From a checkpoint of a small image super-resolution model.
Training: soap at rate 0.0011, 26700 steps, batches of 128.
Data: trained on capsule endoscopy frames (Kvasir-Capsule), 42238 training examples.
Rows from block 4, named by matrix and row number. Each number is 200 + 40 x the weight over its row's rms, rounded and kept within 0 to 999. All counts start at 0. After the name is the row's rms in percent of the matrix's.
# conv: 3x3 conv (model.mid.0.conv.weight, 192x192x3x3), inputs 120-134, a 3x3 kernel for each
conv.51,099,205,216,186,227,176,127,202,157,138,155,186,149,178,198,165,210,146,201,223,226,211,210,169,179,232,144,213,243,175,206,182,136,205,307,213,250,228,167,185,210,275,191,183,160,123,266,302,215,176,181,173,194,170,190,238,153,256,219,161,202,221,238,181,218,189,199,198,230,148,182,197,169,198,226,263,192,258,214,264,186,98,134,102,177,136,215,236,183,170,192,131,190,189,137,238,248,149,185,132,186,224,239,232,221,285,147,243,210,253,152,156,232,211,233,235,133,264,223,190,164,91,192,154,160,207,141,222,243,137,161,281,210,226,295,253
conv.52,103,143,161,266,216,234,206,246,244,160,128,170,191,191,203,233,143,244,259,107,122,202,197,214,184,180,189,168,170,114,173,217,194,211,202,254,231,223,209,205,191,209,215,212,181,190,247,166,79,145,141,252,190,287,174,199,160,148,254,237,231,166,198,290,186,215,137,241,212,249,184,135,202,137,209,167,194,230,253,191,126,114,234,192,143,221,148,137,199,208,167,146,102,209,209,210,239,206,158,204,216,152,193,165,189,159,183,168,136,217,148,170,217,158,173,219,158,243,165,265,176,194,243,168,119,167,222,230,146,116,206,177,155,205,237,169
conv.53,100,176,260,278,151,107,192,156,159,210,185,235,183,231,213,294,197,127,212,221,147,234,176,187,189,244,194,211,229,204,148,182,125,155,166,237,157,240,228,234,245,129,219,183,246,249,171,160,183,186,216,148,176,188,202,158,236,217,136,206,210,204,143,116,196,178,221,226,252,184,208,167,135,171,244,117,205,194,194,170,191,241,231,204,142,183,188,102,149,265,136,220,213,208,181,210,219,230,166,245,199,187,228,152,206,211,190,210,188,144,212,252,230,158,259,224,164,153,170,156,176,179,133,272,134,199,283,180,210,159,243,181,148,181,172,233
conv.54,102,258,141,178,139,138,189,227,181,210,166,234,154,222,158,178,246,221,272,214,226,212,189,170,185,142,136,191,198,247,204,222,197,262,184,172,131,171,135,202,213,179,239,183,251,249,181,233,232,172,202,187,176,114,240,231,250,265,184,108,206,183,194,209,241,208,186,289,297,170,250,282,144,188,186,163,196,222,190,119,190,195,165,165,122,140,175,146,196,154,158,160,218,203,181,196,191,209,201,230,258,146,179,193,192,215,150,159,244,218,205,205,189,205,236,157,198,178,197,189,187,166,189,155,149,286,225,162,252,267,295,221,135,158,210,191
conv.55,099,182,244,195,134,183,184,170,178,249,189,221,270,164,217,192,148,194,134,248,152,219,232,139,232,272,175,244,258,204,174,188,143,243,206,194,223,225,226,175,248,216,231,180,221,189,267,229,185,156,185,220,228,206,238,176,194,289,141,149,177,120,145,165,225,178,152,231,181,181,236,202,192,236,217,251,300,168,261,220,258,202,231,221,222,241,231,216,152,171,214,156,183,183,193,188,216,249,206,268,196,204,211,101,152,276,179,165,259,182,143,157,182,165,256,172,180,215,196,219,171,211,217,211,178,203,278,191,182,200,238,251,205,261,240,141
conv.56,100,216,139,180,225,185,162,229,252,113,269,249,179,281,276,236,206,173,231,209,244,222,224,223,238,155,230,218,141,152,192,187,203,277,109,172,164,281,306,220,183,264,198,179,188,174,149,211,211,202,212,216,144,178,265,128,244,177,152,144,118,171,202,258,204,165,214,206,244,97,183,179,192,135,234,162,148,223,166,168,238,231,208,188,291,190,211,235,181,211,233,218,226,149,188,184,136,232,204,245,208,227,168,155,171,157,204,220,192,165,218,218,181,235,195,149,190,186,159,236,215,210,225,195,179,126,181,236,188,209,134,130,157,161,188,159
conv.57,102,173,205,180,112,229,140,191,97,94,216,180,167,188,171,197,191,229,249,232,218,158,243,217,186,197,225,154,210,243,211,194,221,249,290,199,144,226,155,182,222,201,166,197,227,196,235,213,199,218,197,221,104,223,222,150,209,217,198,171,237,281,233,302,149,172,169,209,180,194,188,205,213,178,157,130,234,232,113,256,154,197,190,160,217,230,222,195,263,263,88,234,111,264,276,161,279,165,163,259,193,285,184,148,193,179,215,181,150,154,192,190,188,215,233,215,210,221,200,170,198,169,137,225,166,201,259,205,191,132,143,191,232,204,213,162
conv.58,103,159,237,171,246,220,280,191,201,258,187,202,174,191,190,250,282,213,172,219,164,201,260,251,262,206,202,228,172,265,295,177,173,187,302,223,282,309,232,297,195,207,229,266,278,267,186,198,199,199,225,218,208,262,253,220,219,232,203,131,194,216,193,150,186,207,170,184,189,121,248,272,208,149,122,155,188,167,155,220,186,191,232,265,212,234,223,242,176,235,200,177,222,111,187,220,155,197,204,176,213,238,220,157,196,189,208,162,176,188,224,214,171,135,244,214,182,157,244,238,192,157,222,222,137,140,205,157,181,216,168,186,231,209,247,248
conv.59,096,238,129,250,213,209,220,126,216,278,191,148,128,155,241,246,243,216,196,197,268,224,175,229,195,160,204,139,198,258,238,146,192,218,133,201,210,267,173,215,252,158,305,231,168,237,238,255,214,177,205,251,192,205,226,186,159,207,241,180,196,173,190,142,246,248,163,212,268,244,166,240,238,246,177,223,215,221,139,200,175,165,126,153,168,250,158,199,189,231,157,197,176,213,285,232,221,183,205,192,181,205,163,154,227,177,179,209,239,196,107,287,186,226,230,152,214,241,285,226,214,257,270,190,290,255,227,257,173,154,265,239,269,153,205,194
conv.60,104,223,141,195,155,187,152,240,245,212,163,214,199,226,212,171,193,205,182,231,202,170,206,205,217,140,124,238,174,158,249,147,137,176,170,227,281,151,187,152,200,238,273,149,224,250,252,242,214,236,172,239,244,253,164,208,191,102,148,255,196,169,167,264,183,200,224,198,234,159,128,211,152,216,168,243,228,206,153,229,190,178,194,82,122,168,185,184,173,206,192,199,252,270,119,260,255,248,151,257,151,170,245,156,187,231,187,193,230,229,249,150,152,152,122,218,185,189,208,180,226,174,222,267,257,239,117,238,223,152,190,155,144,193,211,179
conv.61,105,194,227,223,242,211,212,200,184,236,239,242,135,251,168,146,203,257,220,235,231,277,124,178,217,185,167,52,199,206,176,187,264,213,170,191,313,172,228,135,148,266,222,221,240,271,256,204,207,229,249,123,169,244,214,100,191,186,196,217,186,229,110,122,222,233,213,226,189,224,188,175,237,207,173,194,113,237,151,145,178,224,219,209,221,175,230,166,199,160,143,122,161,183,171,250,218,157,255,204,166,143,151,191,198,225,236,108,186,169,171,252,263,180,179,208,278,213,171,179,128,184,170,108,216,244,144,263,219,269,241,211,185,196,264,209
conv.62,102,233,185,192,167,180,119,208,144,171,136,89,206,237,169,239,207,164,80,224,220,181,156,233,150,177,283,196,276,253,145,171,269,237,182,244,214,211,174,171,224,176,145,177,181,156,249,257,222,236,147,220,186,81,115,148,149,169,188,227,256,140,119,190,239,232,221,196,206,249,139,133,191,255,210,261,241,241,168,174,124,163,189,173,202,191,242,170,250,242,138,183,259,203,214,260,170,245,210,225,208,218,203,195,243,199,179,218,243,243,178,182,235,164,144,193,248,192,138,161,174,178,185,147,184,189,184,159,218,193,173,244,192,192,247,183
conv.63,100,182,215,201,182,145,155,236,138,232,185,172,226,241,240,218,196,180,164,214,214,257,152,219,186,244,179,222,210,178,245,129,164,186,153,300,203,181,142,88,170,201,220,148,160,219,179,197,171,133,210,176,178,224,190,153,209,194,220,216,233,194,192,232,218,123,275,207,236,243,220,172,133,212,163,209,204,197,179,225,175,248,190,194,199,286,226,195,203,210,216,142,183,155,175,290,189,224,230,261,248,273,179,228,213,209,249,205,216,131,208,257,178,234,329,153,223,258,187,229,196,212,190,197,176,232,201,303,160,163,165,162,198,187,184,169
conv.64,095,128,137,149,190,154,213,199,125,64,264,220,204,264,212,207,207,283,207,261,224,184,147,206,133,160,217,232,217,202,225,203,193,208,303,211,180,212,237,157,193,206,190,162,199,211,157,196,152,170,122,199,228,140,224,172,277,225,183,212,169,161,235,288,236,221,207,209,230,210,95,146,214,153,224,195,220,223,181,250,170,96,241,236,303,215,204,258,273,199,178,239,201,138,202,222,207,174,205,186,146,200,121,180,220,222,194,168,294,222,258,196,196,226,196,175,99,168,173,237,195,165,201,210,283,280,244,211,241,241,208,249,227,191,299,253
conv.65,103,157,193,185,219,153,58,243,187,134,179,147,180,169,132,267,247,193,221,160,61,227,245,266,213,150,140,110,218,228,158,162,199,204,179,183,203,135,181,153,159,164,172,197,210,176,180,192,131,182,201,191,156,216,181,217,272,219,114,212,202,178,195,198,205,169,203,223,198,227,240,222,245,184,243,131,168,242,288,159,102,186,237,146,271,177,173,206,198,185,176,201,218,139,189,177,145,140,207,114,191,178,177,189,191,176,189,174,195,158,200,264,188,180,214,194,163,128,190,214,175,169,193,159,243,209,176,227,248,231,192,206,150,191,271,187
conv.66,100,213,210,177,206,169,163,216,204,128,232,204,116,137,252,186,174,192,185,233,192,173,195,198,192,237,121,181,239,183,201,194,266,214,162,196,202,189,176,217,191,175,210,176,215,179,247,227,146,230,204,145,148,228,216,171,254,224,171,210,201,193,187,191,153,208,228,220,167,271,218,194,218,213,227,191,247,218,198,230,332,247,191,267,234,250,250,172,195,231,222,182,191,155,186,156,134,193,161,176,174,173,160,206,190,159,187,195,181,237,220,105,153,155,214,215,205,171,228,168,246,198,185,220,184,181,284,249,144,270,147,148,139,246,157,232
conv.67,095,181,213,294,106,143,238,254,201,122,186,258,148,287,173,240,216,304,203,147,158,197,189,145,136,123,203,148,270,189,194,249,181,131,240,287,238,174,238,180,193,164,181,218,207,279,184,264,233,226,268,319,193,180,246,194,224,211,179,193,145,214,225,228,248,180,143,177,196,140,176,266,203,219,123,228,191,181,75,210,184,188,152,162,254,224,229,156,199,161,163,190,288,243,162,206,259,221,253,189,186,176,163,218,171,214,210,185,237,208,191,208,178,144,119,237,234,219,193,166,227,215,254,201,113,230,165,188,153,150,221,117,148,211,223,122
conv.68,102,205,169,169,213,211,239,254,203,184,217,199,189,195,219,211,223,121,188,180,216,164,202,176,169,159,214,256,151,181,156,194,219,148,184,202,236,240,248,237,205,212,216,243,219,227,203,193,230,259,199,200,213,239,215,178,117,173,184,227,255,136,240,320,268,154,232,166,191,202,176,183,176,112,232,214,215,233,255,202,200,250,187,158,214,191,195,250,245,215,124,182,139,163,203,140,173,195,190,174,250,192,194,230,236,216,190,185,152,181,227,255,185,134,276,206,164,164,164,247,204,184,191,278,148,155,172,174,167,146,136,214,246,234,181,189
conv.69,099,253,266,219,203,211,186,145,204,206,149,139,241,152,202,272,297,178,175,186,281,228,196,240,288,153,155,184,239,211,191,196,192,206,174,183,151,183,263,266,168,174,250,264,149,142,232,190,275,183,215,228,189,280,237,205,127,125,198,206,172,169,166,138,198,252,184,156,175,252,206,245,282,163,161,225,203,295,190,176,187,155,281,215,206,226,161,166,241,194,172,246,204,172,192,241,256,177,216,211,198,225,283,197,215,248,233,208,200,252,213,171,227,221,192,207,215,138,188,211,210,191,291,190,156,213,210,169,181,194,196,190,188,230,212,130
conv.70,100,131,199,269,139,171,187,147,174,229,225,156,207,227,150,323,200,170,187,159,162,262,224,250,196,198,228,187,147,130,175,233,171,221,251,262,283,251,182,228,172,196,239,253,239,224,187,213,199,267,229,184,189,240,169,213,191,193,259,218,185,215,206,222,161,201,201,214,216,157,175,186,220,218,238,232,178,260,188,140,167,147,136,189,152,164,194,191,136,80,221,168,241,201,238,241,186,232,201,205,177,220,196,259,181,149,244,130,193,183,281,199,218,225,186,201,179,271,206,167,146,166,178,208,124,267,143,251,171,167,235,205,195,211,182,219
conv.71,099,268,221,212,276,216,157,236,189,151,171,222,246,182,214,160,258,180,220,236,191,133,154,227,176,160,227,258,144,227,220,146,230,174,250,239,209,141,227,305,200,218,171,231,212,198,251,172,202,200,173,297,207,194,206,164,194,177,215,173,209,203,233,179,220,188,152,140,160,195,253,248,237,250,174,179,181,178,199,219,215,193,139,199,228,129,145,201,112,151,222,151,209,250,190,252,186,116,222,233,258,159,183,189,135,206,209,207,185,248,136,181,233,231,225,263,260,286,160,189,169,166,256,192,112,212,165,191,143,167,245,188,238,171,196,341
conv.72,106,139,242,180,161,207,193,222,163,210,168,150,190,213,203,181,192,192,206,153,199,210,154,149,152,214,194,251,175,255,259,160,283,242,198,206,213,188,152,172,163,158,217,174,264,138,181,174,231,126,135,160,256,261,106,212,171,186,211,258,153,255,154,188,203,233,230,183,227,239,232,189,161,181,197,143,137,249,232,177,181,183,202,250,220,192,259,179,149,121,208,194,186,177,164,241,252,162,183,236,224,203,170,209,196,202,273,261,194,207,245,163,264,237,181,195,213,172,172,250,149,176,246,234,233,111,174,215,228,152,212,113,183,184,162,219
conv.73,108,243,195,250,169,263,160,107,215,139,206,229,225,270,221,223,226,212,225,193,151,206,197,178,197,204,121,228,231,267,247,216,131,185,224,200,253,199,140,193,189,158,179,152,164,96,193,170,159,182,187,250,220,212,211,223,249,174,208,243,299,269,190,133,191,199,217,189,192,122,154,233,132,195,171,228,233,257,166,169,224,248,179,209,165,109,185,177,275,194,216,170,197,192,153,183,198,255,158,207,182,221,190,173,115,215,78,257,247,220,205,209,148,207,274,255,196,210,194,262,246,187,199,218,209,241,202,163,148,205,181,203,260,191,217,238
conv.74,104,166,196,148,165,175,127,88,197,151,114,132,161,245,195,172,223,261,205,167,181,152,189,154,203,160,154,187,221,253,222,230,153,219,170,179,162,194,165,239,268,151,263,245,182,213,244,225,253,214,214,187,232,173,214,179,171,223,142,216,237,193,166,130,236,195,233,287,137,220,175,177,163,242,214,146,233,152,135,132,211,247,165,198,233,155,146,154,139,146,173,161,140,212,171,181,244,77,206,203,183,214,205,270,105,258,189,250,180,230,246,194,197,207,195,122,235,180,208,162,167,220,253,160,159,154,155,197,245,219,221,233,224,236,193,216
conv.75,104,172,260,173,187,230,161,205,131,232,196,280,149,128,265,232,255,248,251,194,256,196,197,219,195,212,164,233,235,188,207,156,209,142,140,267,113,203,192,215,252,218,307,278,238,183,147,126,138,204,259,197,150,233,213,206,145,163,306,142,180,266,172,191,154,187,274,217,145,244,241,206,145,177,211,243,189,138,167,154,186,206,236,174,183,228,157,189,227,227,187,191,255,173,146,134,222,223,168,231,254,167,140,141,203,195,213,218,222,257,167,182,240,161,150,210,184,207,249,180,259,167,203,199,159,200,171,154,277,194,158,191,280,217,200,210
conv.76,093,208,198,219,191,223,224,293,182,230,167,263,229,161,243,239,225,151,190,247,290,179,165,170,188,211,207,145,272,267,209,239,278,234,191,174,222,203,246,241,256,250,227,258,271,210,161,173,287,223,213,264,222,297,260,200,133,185,228,227,249,171,233,145,212,198,232,227,208,246,141,226,193,194,197,182,239,269,156,204,145,225,169,188,188,185,281,192,273,205,159,170,278,275,259,183,185,253,266,137,201,229,158,190,211,131,186,190,132,200,213,210,177,184,219,149,224,158,167,201,187,245,242,174,235,92,168,191,178,253,195,158,291,232,195,159
conv.77,103,185,173,112,200,216,103,260,224,218,291,289,156,258,144,130,195,236,115,228,162,186,227,185,261,217,190,182,204,152,94,237,226,120,201,247,309,197,167,225,227,235,200,205,240,228,251,201,241,168,186,224,207,249,196,196,223,132,156,156,230,251,174,229,199,162,175,253,228,169,260,181,148,252,218,127,242,230,144,247,177,175,203,182,180,192,198,193,200,139,199,149,223,153,188,156,148,188,250,228,211,159,220,223,154,209,223,232,213,202,146,235,168,168,206,177,219,238,201,167,267,227,235,157,142,260,174,158,197,243,172,217,249,162,151,203
conv.78,099,213,207,176,166,152,203,192,150,231,219,198,205,250,202,154,167,187,220,133,196,181,182,206,201,149,142,158,142,164,146,258,163,190,188,160,205,253,253,252,275,221,168,175,189,279,214,227,180,256,223,220,244,114,207,262,259,290,252,187,134,192,193,183,254,186,224,171,195,219,252,244,228,184,199,212,172,247,192,144,181,230,171,256,191,156,226,221,155,199,213,200,198,218,229,262,238,214,182,159,192,180,198,267,182,295,186,167,177,275,258,190,196,214,207,213,163,177,179,214,175,190,205,181,243,243,264,158,168,202,204,189,81,209,199,131
conv.79,102,225,237,172,190,183,170,127,177,207,136,170,173,238,183,164,218,146,147,183,208,198,190,116,225,138,138,200,190,205,207,192,215,195,204,165,211,219,224,149,201,171,254,204,253,209,234,197,177,317,231,226,206,198,250,232,189,216,199,152,249,208,187,170,225,217,175,199,197,142,212,200,255,128,185,211,201,208,186,164,195,161,198,166,207,205,169,256,262,208,242,167,171,195,270,196,217,211,184,238,216,185,186,228,222,109,149,155,176,195,246,227,219,199,228,223,272,223,186,157,241,216,239,246,222,235,223,167,139,180,169,118,228,205,229,146
conv.80,099,104,162,180,182,254,281,187,235,247,223,196,258,194,295,202,213,187,150,172,170,102,194,228,191,185,247,211,169,174,203,206,228,194,296,185,146,197,225,189,250,185,218,207,219,203,159,225,163,191,150,172,258,236,231,211,185,229,173,157,176,153,200,196,172,196,175,163,212,206,139,113,208,179,181,189,188,165,251,151,191,218,275,219,209,114,175,197,209,175,130,297,201,213,304,236,173,224,219,174,253,242,260,193,247,255,173,227,196,175,212,157,226,220,208,144,189,190,184,231,245,141,235,191,191,205,180,207,157,242,218,159,182,126,197,203
conv.81,104,170,170,178,152,205,179,120,183,270,182,184,220,221,187,216,199,285,201,136,251,165,191,188,189,243,144,170,274,181,161,239,206,222,265,159,233,176,230,206,223,233,227,241,227,224,155,186,151,267,195,198,207,228,196,206,266,216,161,149,181,174,146,269,168,208,235,194,225,225,227,180,167,253,182,185,232,171,156,214,247,153,196,173,207,158,198,215,120,186,179,197,268,258,212,239,258,201,231,231,227,276,249,211,240,206,248,199,217,167,240,223,205,220,156,224,140,195,133,132,201,181,228,272,260,171,115,162,218,202,206,195,197,168,109,228
conv.82,100,165,292,165,189,114,142,205,166,220,205,214,279,184,200,299,219,248,244,158,197,191,160,161,213,176,217,208,224,247,200,208,181,185,168,211,167,225,217,188,178,304,176,252,241,140,235,223,219,221,241,176,228,238,186,196,178,219,182,215,188,223,249,239,207,118,147,199,180,214,190,202,189,192,187,216,193,220,148,243,176,191,168,245,125,159,180,245,132,282,306,127,135,170,128,263,240,207,231,148,190,249,246,251,170,207,159,217,180,179,245,238,171,154,253,213,205,162,144,167,81,173,199,196,136,117,231,124,131,172,138,188,222,185,191,174
conv.83,101,183,203,187,167,202,200,197,270,189,268,192,190,209,187,254,248,190,134,174,204,251,216,195,200,214,129,202,201,242,205,218,192,150,257,289,182,198,176,191,236,153,186,142,243,174,140,182,220,207,262,243,164,281,162,202,220,160,211,270,234,115,179,232,166,218,214,270,241,111,255,183,161,196,253,133,207,210,213,219,238,213,146,180,239,217,107,154,176,226,216,78,188,202,163,203,185,227,241,217,131,162,198,220,188,153,186,200,183,115,277,208,203,239,156,227,238,210,205,133,198,131,137,200,194,189,102,189,151,171,202,163,180,134,145,177
conv.84,104,258,253,187,187,210,138,125,194,229,249,236,149,254,229,200,225,285,233,182,222,158,207,193,186,218,194,189,200,209,146,230,171,252,220,216,246,181,196,272,231,212,211,222,201,265,154,163,182,148,194,136,153,170,117,226,160,255,211,179,192,175,223,250,219,232,184,191,177,123,202,218,240,233,150,260,185,179,196,174,170,201,169,211,253,217,249,235,206,250,221,142,164,166,228,152,121,185,131,188,171,155,244,205,226,217,224,196,200,212,316,284,209,283,281,203,240,283,156,215,201,178,165,266,196,261,266,212,204,84,210,136,172,219,211,168
conv.85,101,224,180,165,151,142,176,227,174,201,226,218,196,219,140,99,161,212,293,223,229,243,199,228,215,220,163,129,262,195,243,258,193,188,181,225,217,201,267,237,213,223,205,192,128,187,265,289,212,210,180,169,180,177,167,166,178,229,214,271,139,129,195,139,183,188,190,168,228,193,164,191,236,147,221,83,150,151,198,171,187,213,237,219,191,136,206,174,170,158,231,183,179,261,161,208,140,111,166,215,219,171,192,140,198,196,154,288,202,238,253,226,213,217,190,201,268,220,180,174,244,284,213,217,203,147,223,191,161,153,228,228,278,172,149,205
conv.86,096,196,225,256,231,223,228,184,226,175,192,202,230,244,266,243,231,178,201,239,220,191,220,189,168,143,157,176,164,209,187,197,250,184,182,218,210,188,113,236,190,221,292,231,280,258,211,259,223,119,248,228,178,182,154,231,199,223,210,261,248,225,230,171,210,244,184,193,163,154,133,257,237,244,168,101,281,165,202,232,210,267,169,224,141,141,169,179,189,192,222,165,234,195,221,242,219,216,109,229,223,183,273,196,160,249,245,188,146,185,175,200,225,269,179,238,160,184,250,224,232,214,183,182,178,162,231,187,181,172,168,284,273,120,111,223
conv.87,100,172,269,142,164,226,288,172,179,234,274,214,178,219,189,216,175,244,236,126,206,268,271,241,192,218,235,185,222,238,186,229,214,242,145,204,278,249,239,228,166,238,238,208,262,218,246,214,180,248,269,205,256,193,255,280,163,218,241,239,235,160,249,222,220,191,228,140,152,216,196,253,181,203,230,224,209,236,226,244,167,259,189,143,237,229,167,187,206,192,214,223,186,212,203,261,136,170,306,184,245,232,206,235,226,183,264,208,134,183,167,288,202,246,213,190,178,153,206,176,179,148,194,263,254,201,258,189,207,274,241,177,239,198,212,213
conv.88,094,206,120,231,223,185,159,144,100,120,240,157,233,173,212,230,250,258,201,254,345,224,199,235,258,244,207,217,244,248,178,201,200,204,159,198,225,230,264,236,262,179,212,158,73,217,224,166,174,192,237,153,174,231,138,151,226,124,126,231,249,149,181,217,207,144,116,194,192,239,237,204,215,142,221,242,243,215,205,237,204,213,133,134,197,170,199,105,163,217,214,117,182,219,193,241,219,212,194,259,218,185,116,220,217,229,173,241,173,214,239,203,171,149,244,198,153,200,147,183,210,170,142,153,207,162,138,227,121,172,226,143,116,243,143,159
conv.89,103,166,184,247,218,209,221,177,256,249,168,248,213,184,234,179,226,242,278,181,186,202,159,230,214,213,235,188,212,239,197,242,155,174,271,227,224,225,179,232,199,182,195,262,230,182,154,232,245,240,202,146,184,188,185,139,172,147,172,153,200,260,241,177,181,138,95,245,254,157,231,172,169,206,218,216,246,174,157,229,190,229,273,178,212,240,197,95,242,236,103,160,217,155,248,205,246,180,152,189,257,235,161,216,185,221,269,201,220,192,212,184,140,205,163,250,182,208,207,192,281,197,242,252,155,193,165,139,118,154,166,167,234,164,262,233
conv.90,100,172,169,163,152,275,128,196,166,146,185,169,265,192,230,154,199,237,151,197,144,187,242,181,210,212,208,180,219,229,262,268,182,198,244,175,259,169,274,192,171,205,234,172,191,203,247,202,133,190,212,195,211,168,180,136,233,156,189,119,263,240,185,119,193,221,209,138,171,144,199,191,204,205,177,185,231,205,135,233,215,250,222,212,200,180,204,152,207,201,223,215,199,200,179,236,132,243,191,188,171,161,226,243,157,189,101,179,144,232,168,199,221,303,143,318,155,190,189,153,213,174,171,207,155,165,232,163,224,187,231,216,201,238,163,144
conv.91,098,218,241,142,268,286,215,225,246,211,204,236,187,215,247,160,116,193,237,243,163,231,237,213,274,179,208,283,236,203,166,187,196,235,157,152,215,186,155,268,257,246,257,201,207,166,284,224,135,180,225,180,285,187,170,205,231,159,218,225,162,162,146,198,271,272,247,168,243,213,154,200,160,180,174,198,198,177,212,170,170,126,185,140,307,194,176,204,215,236,197,203,176,165,200,233,142,227,240,212,154,115,231,128,205,237,112,273,140,193,208,140,215,239,193,161,221,143,174,156,183,221,229,206,208,227,241,196,244,179,238,176,182,173,186,149
conv.92,103,185,151,185,205,189,184,238,265,231,209,217,215,199,260,194,220,268,183,242,231,214,188,183,185,173,197,188,200,170,266,205,179,200,224,190,172,202,253,184,246,192,196,205,160,220,221,158,169,168,167,257,169,163,231,213,158,194,201,178,175,181,169,183,232,199,164,251,277,208,158,218,211,233,152,209,229,132,208,199,219,240,211,198,118,210,228,233,191,204,221,190,238,194,160,184,190,234,184,191,189,196,245,146,107,188,220,135,208,155,180,174,141,220,232,146,220,204,217,244,239,238,230,264,211,172,241,237,146,141,208,181,135,223,203,166
conv.93,101,218,264,214,264,199,227,230,241,186,245,274,215,190,242,199,133,160,120,151,197,190,246,165,160,246,179,199,245,257,208,220,194,189,219,210,204,218,256,222,202,197,142,240,244,250,160,234,215,293,227,162,209,267,174,268,178,227,193,305,251,204,261,175,196,219,188,231,175,211,193,221,154,205,177,262,156,111,259,168,204,223,197,203,216,179,197,229,203,237,191,171,183,164,171,150,198,182,235,169,241,247,186,150,181,218,196,216,199,188,209,187,183,208,187,220,229,205,144,228,245,164,179,157,151,134,155,140,240,182,216,187,196,174,212,138
conv.94,101,190,158,237,150,166,211,186,159,146,184,232,161,152,124,203,184,198,150,191,231,195,206,184,182,206,114,238,194,195,199,202,188,130,232,198,167,99,216,143,190,205,240,200,134,181,211,185,279,254,204,162,238,138,101,135,194,130,202,183,188,199,158,170,209,233,237,259,170,107,171,189,166,208,287,239,208,149,213,159,160,260,159,162,287,237,198,154,270,174,234,158,235,152,185,175,181,219,216,229,90,99,180,197,209,225,222,299,203,180,175,254,199,264,187,230,202,205,201,195,204,179,204,246,205,202,242,237,252,189,165,141,207,147,150,136
conv.95,098,183,220,185,245,221,181,204,213,204,159,253,234,249,254,210,215,183,215,201,130,188,144,163,208,175,167,147,169,185,249,194,140,210,255,195,204,216,229,184,180,219,155,151,160,163,223,198,248,239,222,205,210,151,191,200,208,184,192,205,217,179,172,203,166,218,148,192,219,197,235,187,143,292,157,147,250,211,272,181,214,194,260,192,217,195,224,224,252,133,241,227,172,158,191,262,185,151,197,206,271,270,286,177,167,211,212,196,175,213,214,285,206,146,184,195,234,235,195,191,273,211,162,236,244,203,238,152,122,197,211,200,133,138,191,197
conv.96,107,238,175,248,224,135,250,288,191,171,292,240,168,207,264,264,206,155,308,204,254,179,222,178,272,196,209,227,226,182,204,188,197,243,203,183,230,140,217,203,170,294,234,204,222,215,253,231,208,227,225,208,174,192,190,244,250,211,267,221,229,213,228,312,276,153,146,201,272,131,271,171,234,179,163,203,248,205,144,209,247,214,274,162,233,216,204,246,190,183,175,171,186,226,178,224,205,196,223,117,195,229,185,221,195,225,191,164,200,229,226,214,166,258,211,166,208,180,168,205,225,180,187,206,162,131,215,153,212,214,186,206,157,167,293,237
conv.97,106,230,178,179,162,243,116,214,122,183,146,224,248,298,277,166,201,230,173,248,255,204,208,230,204,96,216,239,222,183,194,200,143,200,235,262,215,200,200,266,224,263,214,242,263,167,207,144,190,176,180,216,235,223,238,178,183,207,201,150,170,191,157,168,171,169,198,194,159,209,148,159,195,153,183,198,181,201,215,205,163,135,172,276,230,157,246,199,149,217,195,233,173,174,270,205,246,183,168,58,175,170,181,142,195,206,174,233,218,182,155,247,129,226,274,153,233,200,183,220,234,162,245,125,238,208,175,176,247,227,170,212,219,193,228,211
conv.98,090,231,189,202,202,129,221,164,184,180,219,182,254,139,232,270,171,168,202,265,173,178,225,153,209,192,136,221,169,174,188,196,162,206,165,96,139,215,141,127,212,191,174,140,236,180,281,187,216,247,193,293,191,182,272,251,237,188,216,209,266,198,199,211,260,232,284,233,247,168,214,288,301,188,283,279,191,252,183,243,221,128,160,125,97,194,218,47,152,218,218,207,246,225,231,179,225,167,225,269,215,213,272,144,214,196,132,246,241,182,124,173,187,151,242,188,227,170,167,225,269,182,181,187,226,281,242,215,200,207,220,189,198,189,105,216
conv.99,098,246,279,249,221,229,212,185,194,200,185,168,207,212,128,259,201,202,300,130,214,169,214,208,280,205,184,189,221,205,201,211,238,204,121,216,121,173,178,228,187,266,303,167,223,217,242,227,200,258,256,106,122,205,189,232,219,206,189,166,215,165,177,271,230,197,207,217,202,182,172,144,81,160,294,235,182,184,204,213,207,187,148,173,209,238,196,229,130,220,184,185,213,228,173,261,230,248,248,151,179,201,187,233,185,235,206,173,239,184,158,177,249,231,208,205,197,139,268,206,182,250,153,201,232,158,152,210,201,132,191,153,148,230,113,137
conv.100,097,283,174,264,316,241,206,213,207,223,234,203,268,229,215,215,225,169,171,209,192,241,165,199,142,282,244,131,210,173,166,118,217,254,175,267,260,237,216,239,256,211,214,224,258,219,204,207,153,203,209,204,218,228,198,189,125,170,211,232,177,203,150,231,225,228,274,225,244,198,267,235,192,262,242,187,205,218,222,140,157,137,178,190,219,219,294,276,231,184,138,224,241,200,182,139,140,192,201,243,200,177,137,145,212,179,233,204,159,210,200,204,230,183,178,143,190,227,221,209,201,115,187,151,174,189,217,180,140,181,212,160,163,263,207,238
conv.101,101,277,235,176,214,197,201,229,194,183,169,269,130,198,196,221,222,256,174,250,142,178,146,208,217,166,249,153,224,225,219,190,203,161,137,165,215,256,189,184,199,71,224,231,259,247,213,165,191,191,218,254,157,230,229,247,228,206,143,199,197,219,237,161,169,203,213,147,145,184,237,171,210,191,194,147,243,188,136,213,272,159,217,207,191,157,216,223,219,212,233,209,215,238,238,204,247,217,249,220,195,269,148,230,269,163,193,189,167,237,150,199,214,281,240,218,223,210,143,159,304,180,138,242,143,211,243,219,159,188,191,207,246,192,152,124
conv.102,098,205,149,187,242,161,240,202,256,179,262,156,219,210,187,248,230,259,216,139,209,156,187,202,192,174,266,248,211,262,254,267,156,198,181,211,191,224,234,218,212,215,176,112,198,204,275,164,224,249,224,201,241,199,237,229,235,224,136,177,173,166,188,240,203,133,202,224,194,274,287,192,270,251,234,206,256,256,183,172,199,136,191,157,164,177,187,213,235,210,156,283,215,165,220,196,207,167,202,189,309,237,184,184,203,183,232,209,230,227,263,288,280,228,245,266,170,156,251,252,197,231,247,196,248,216,137,234,240,241,198,243,178,205,216,262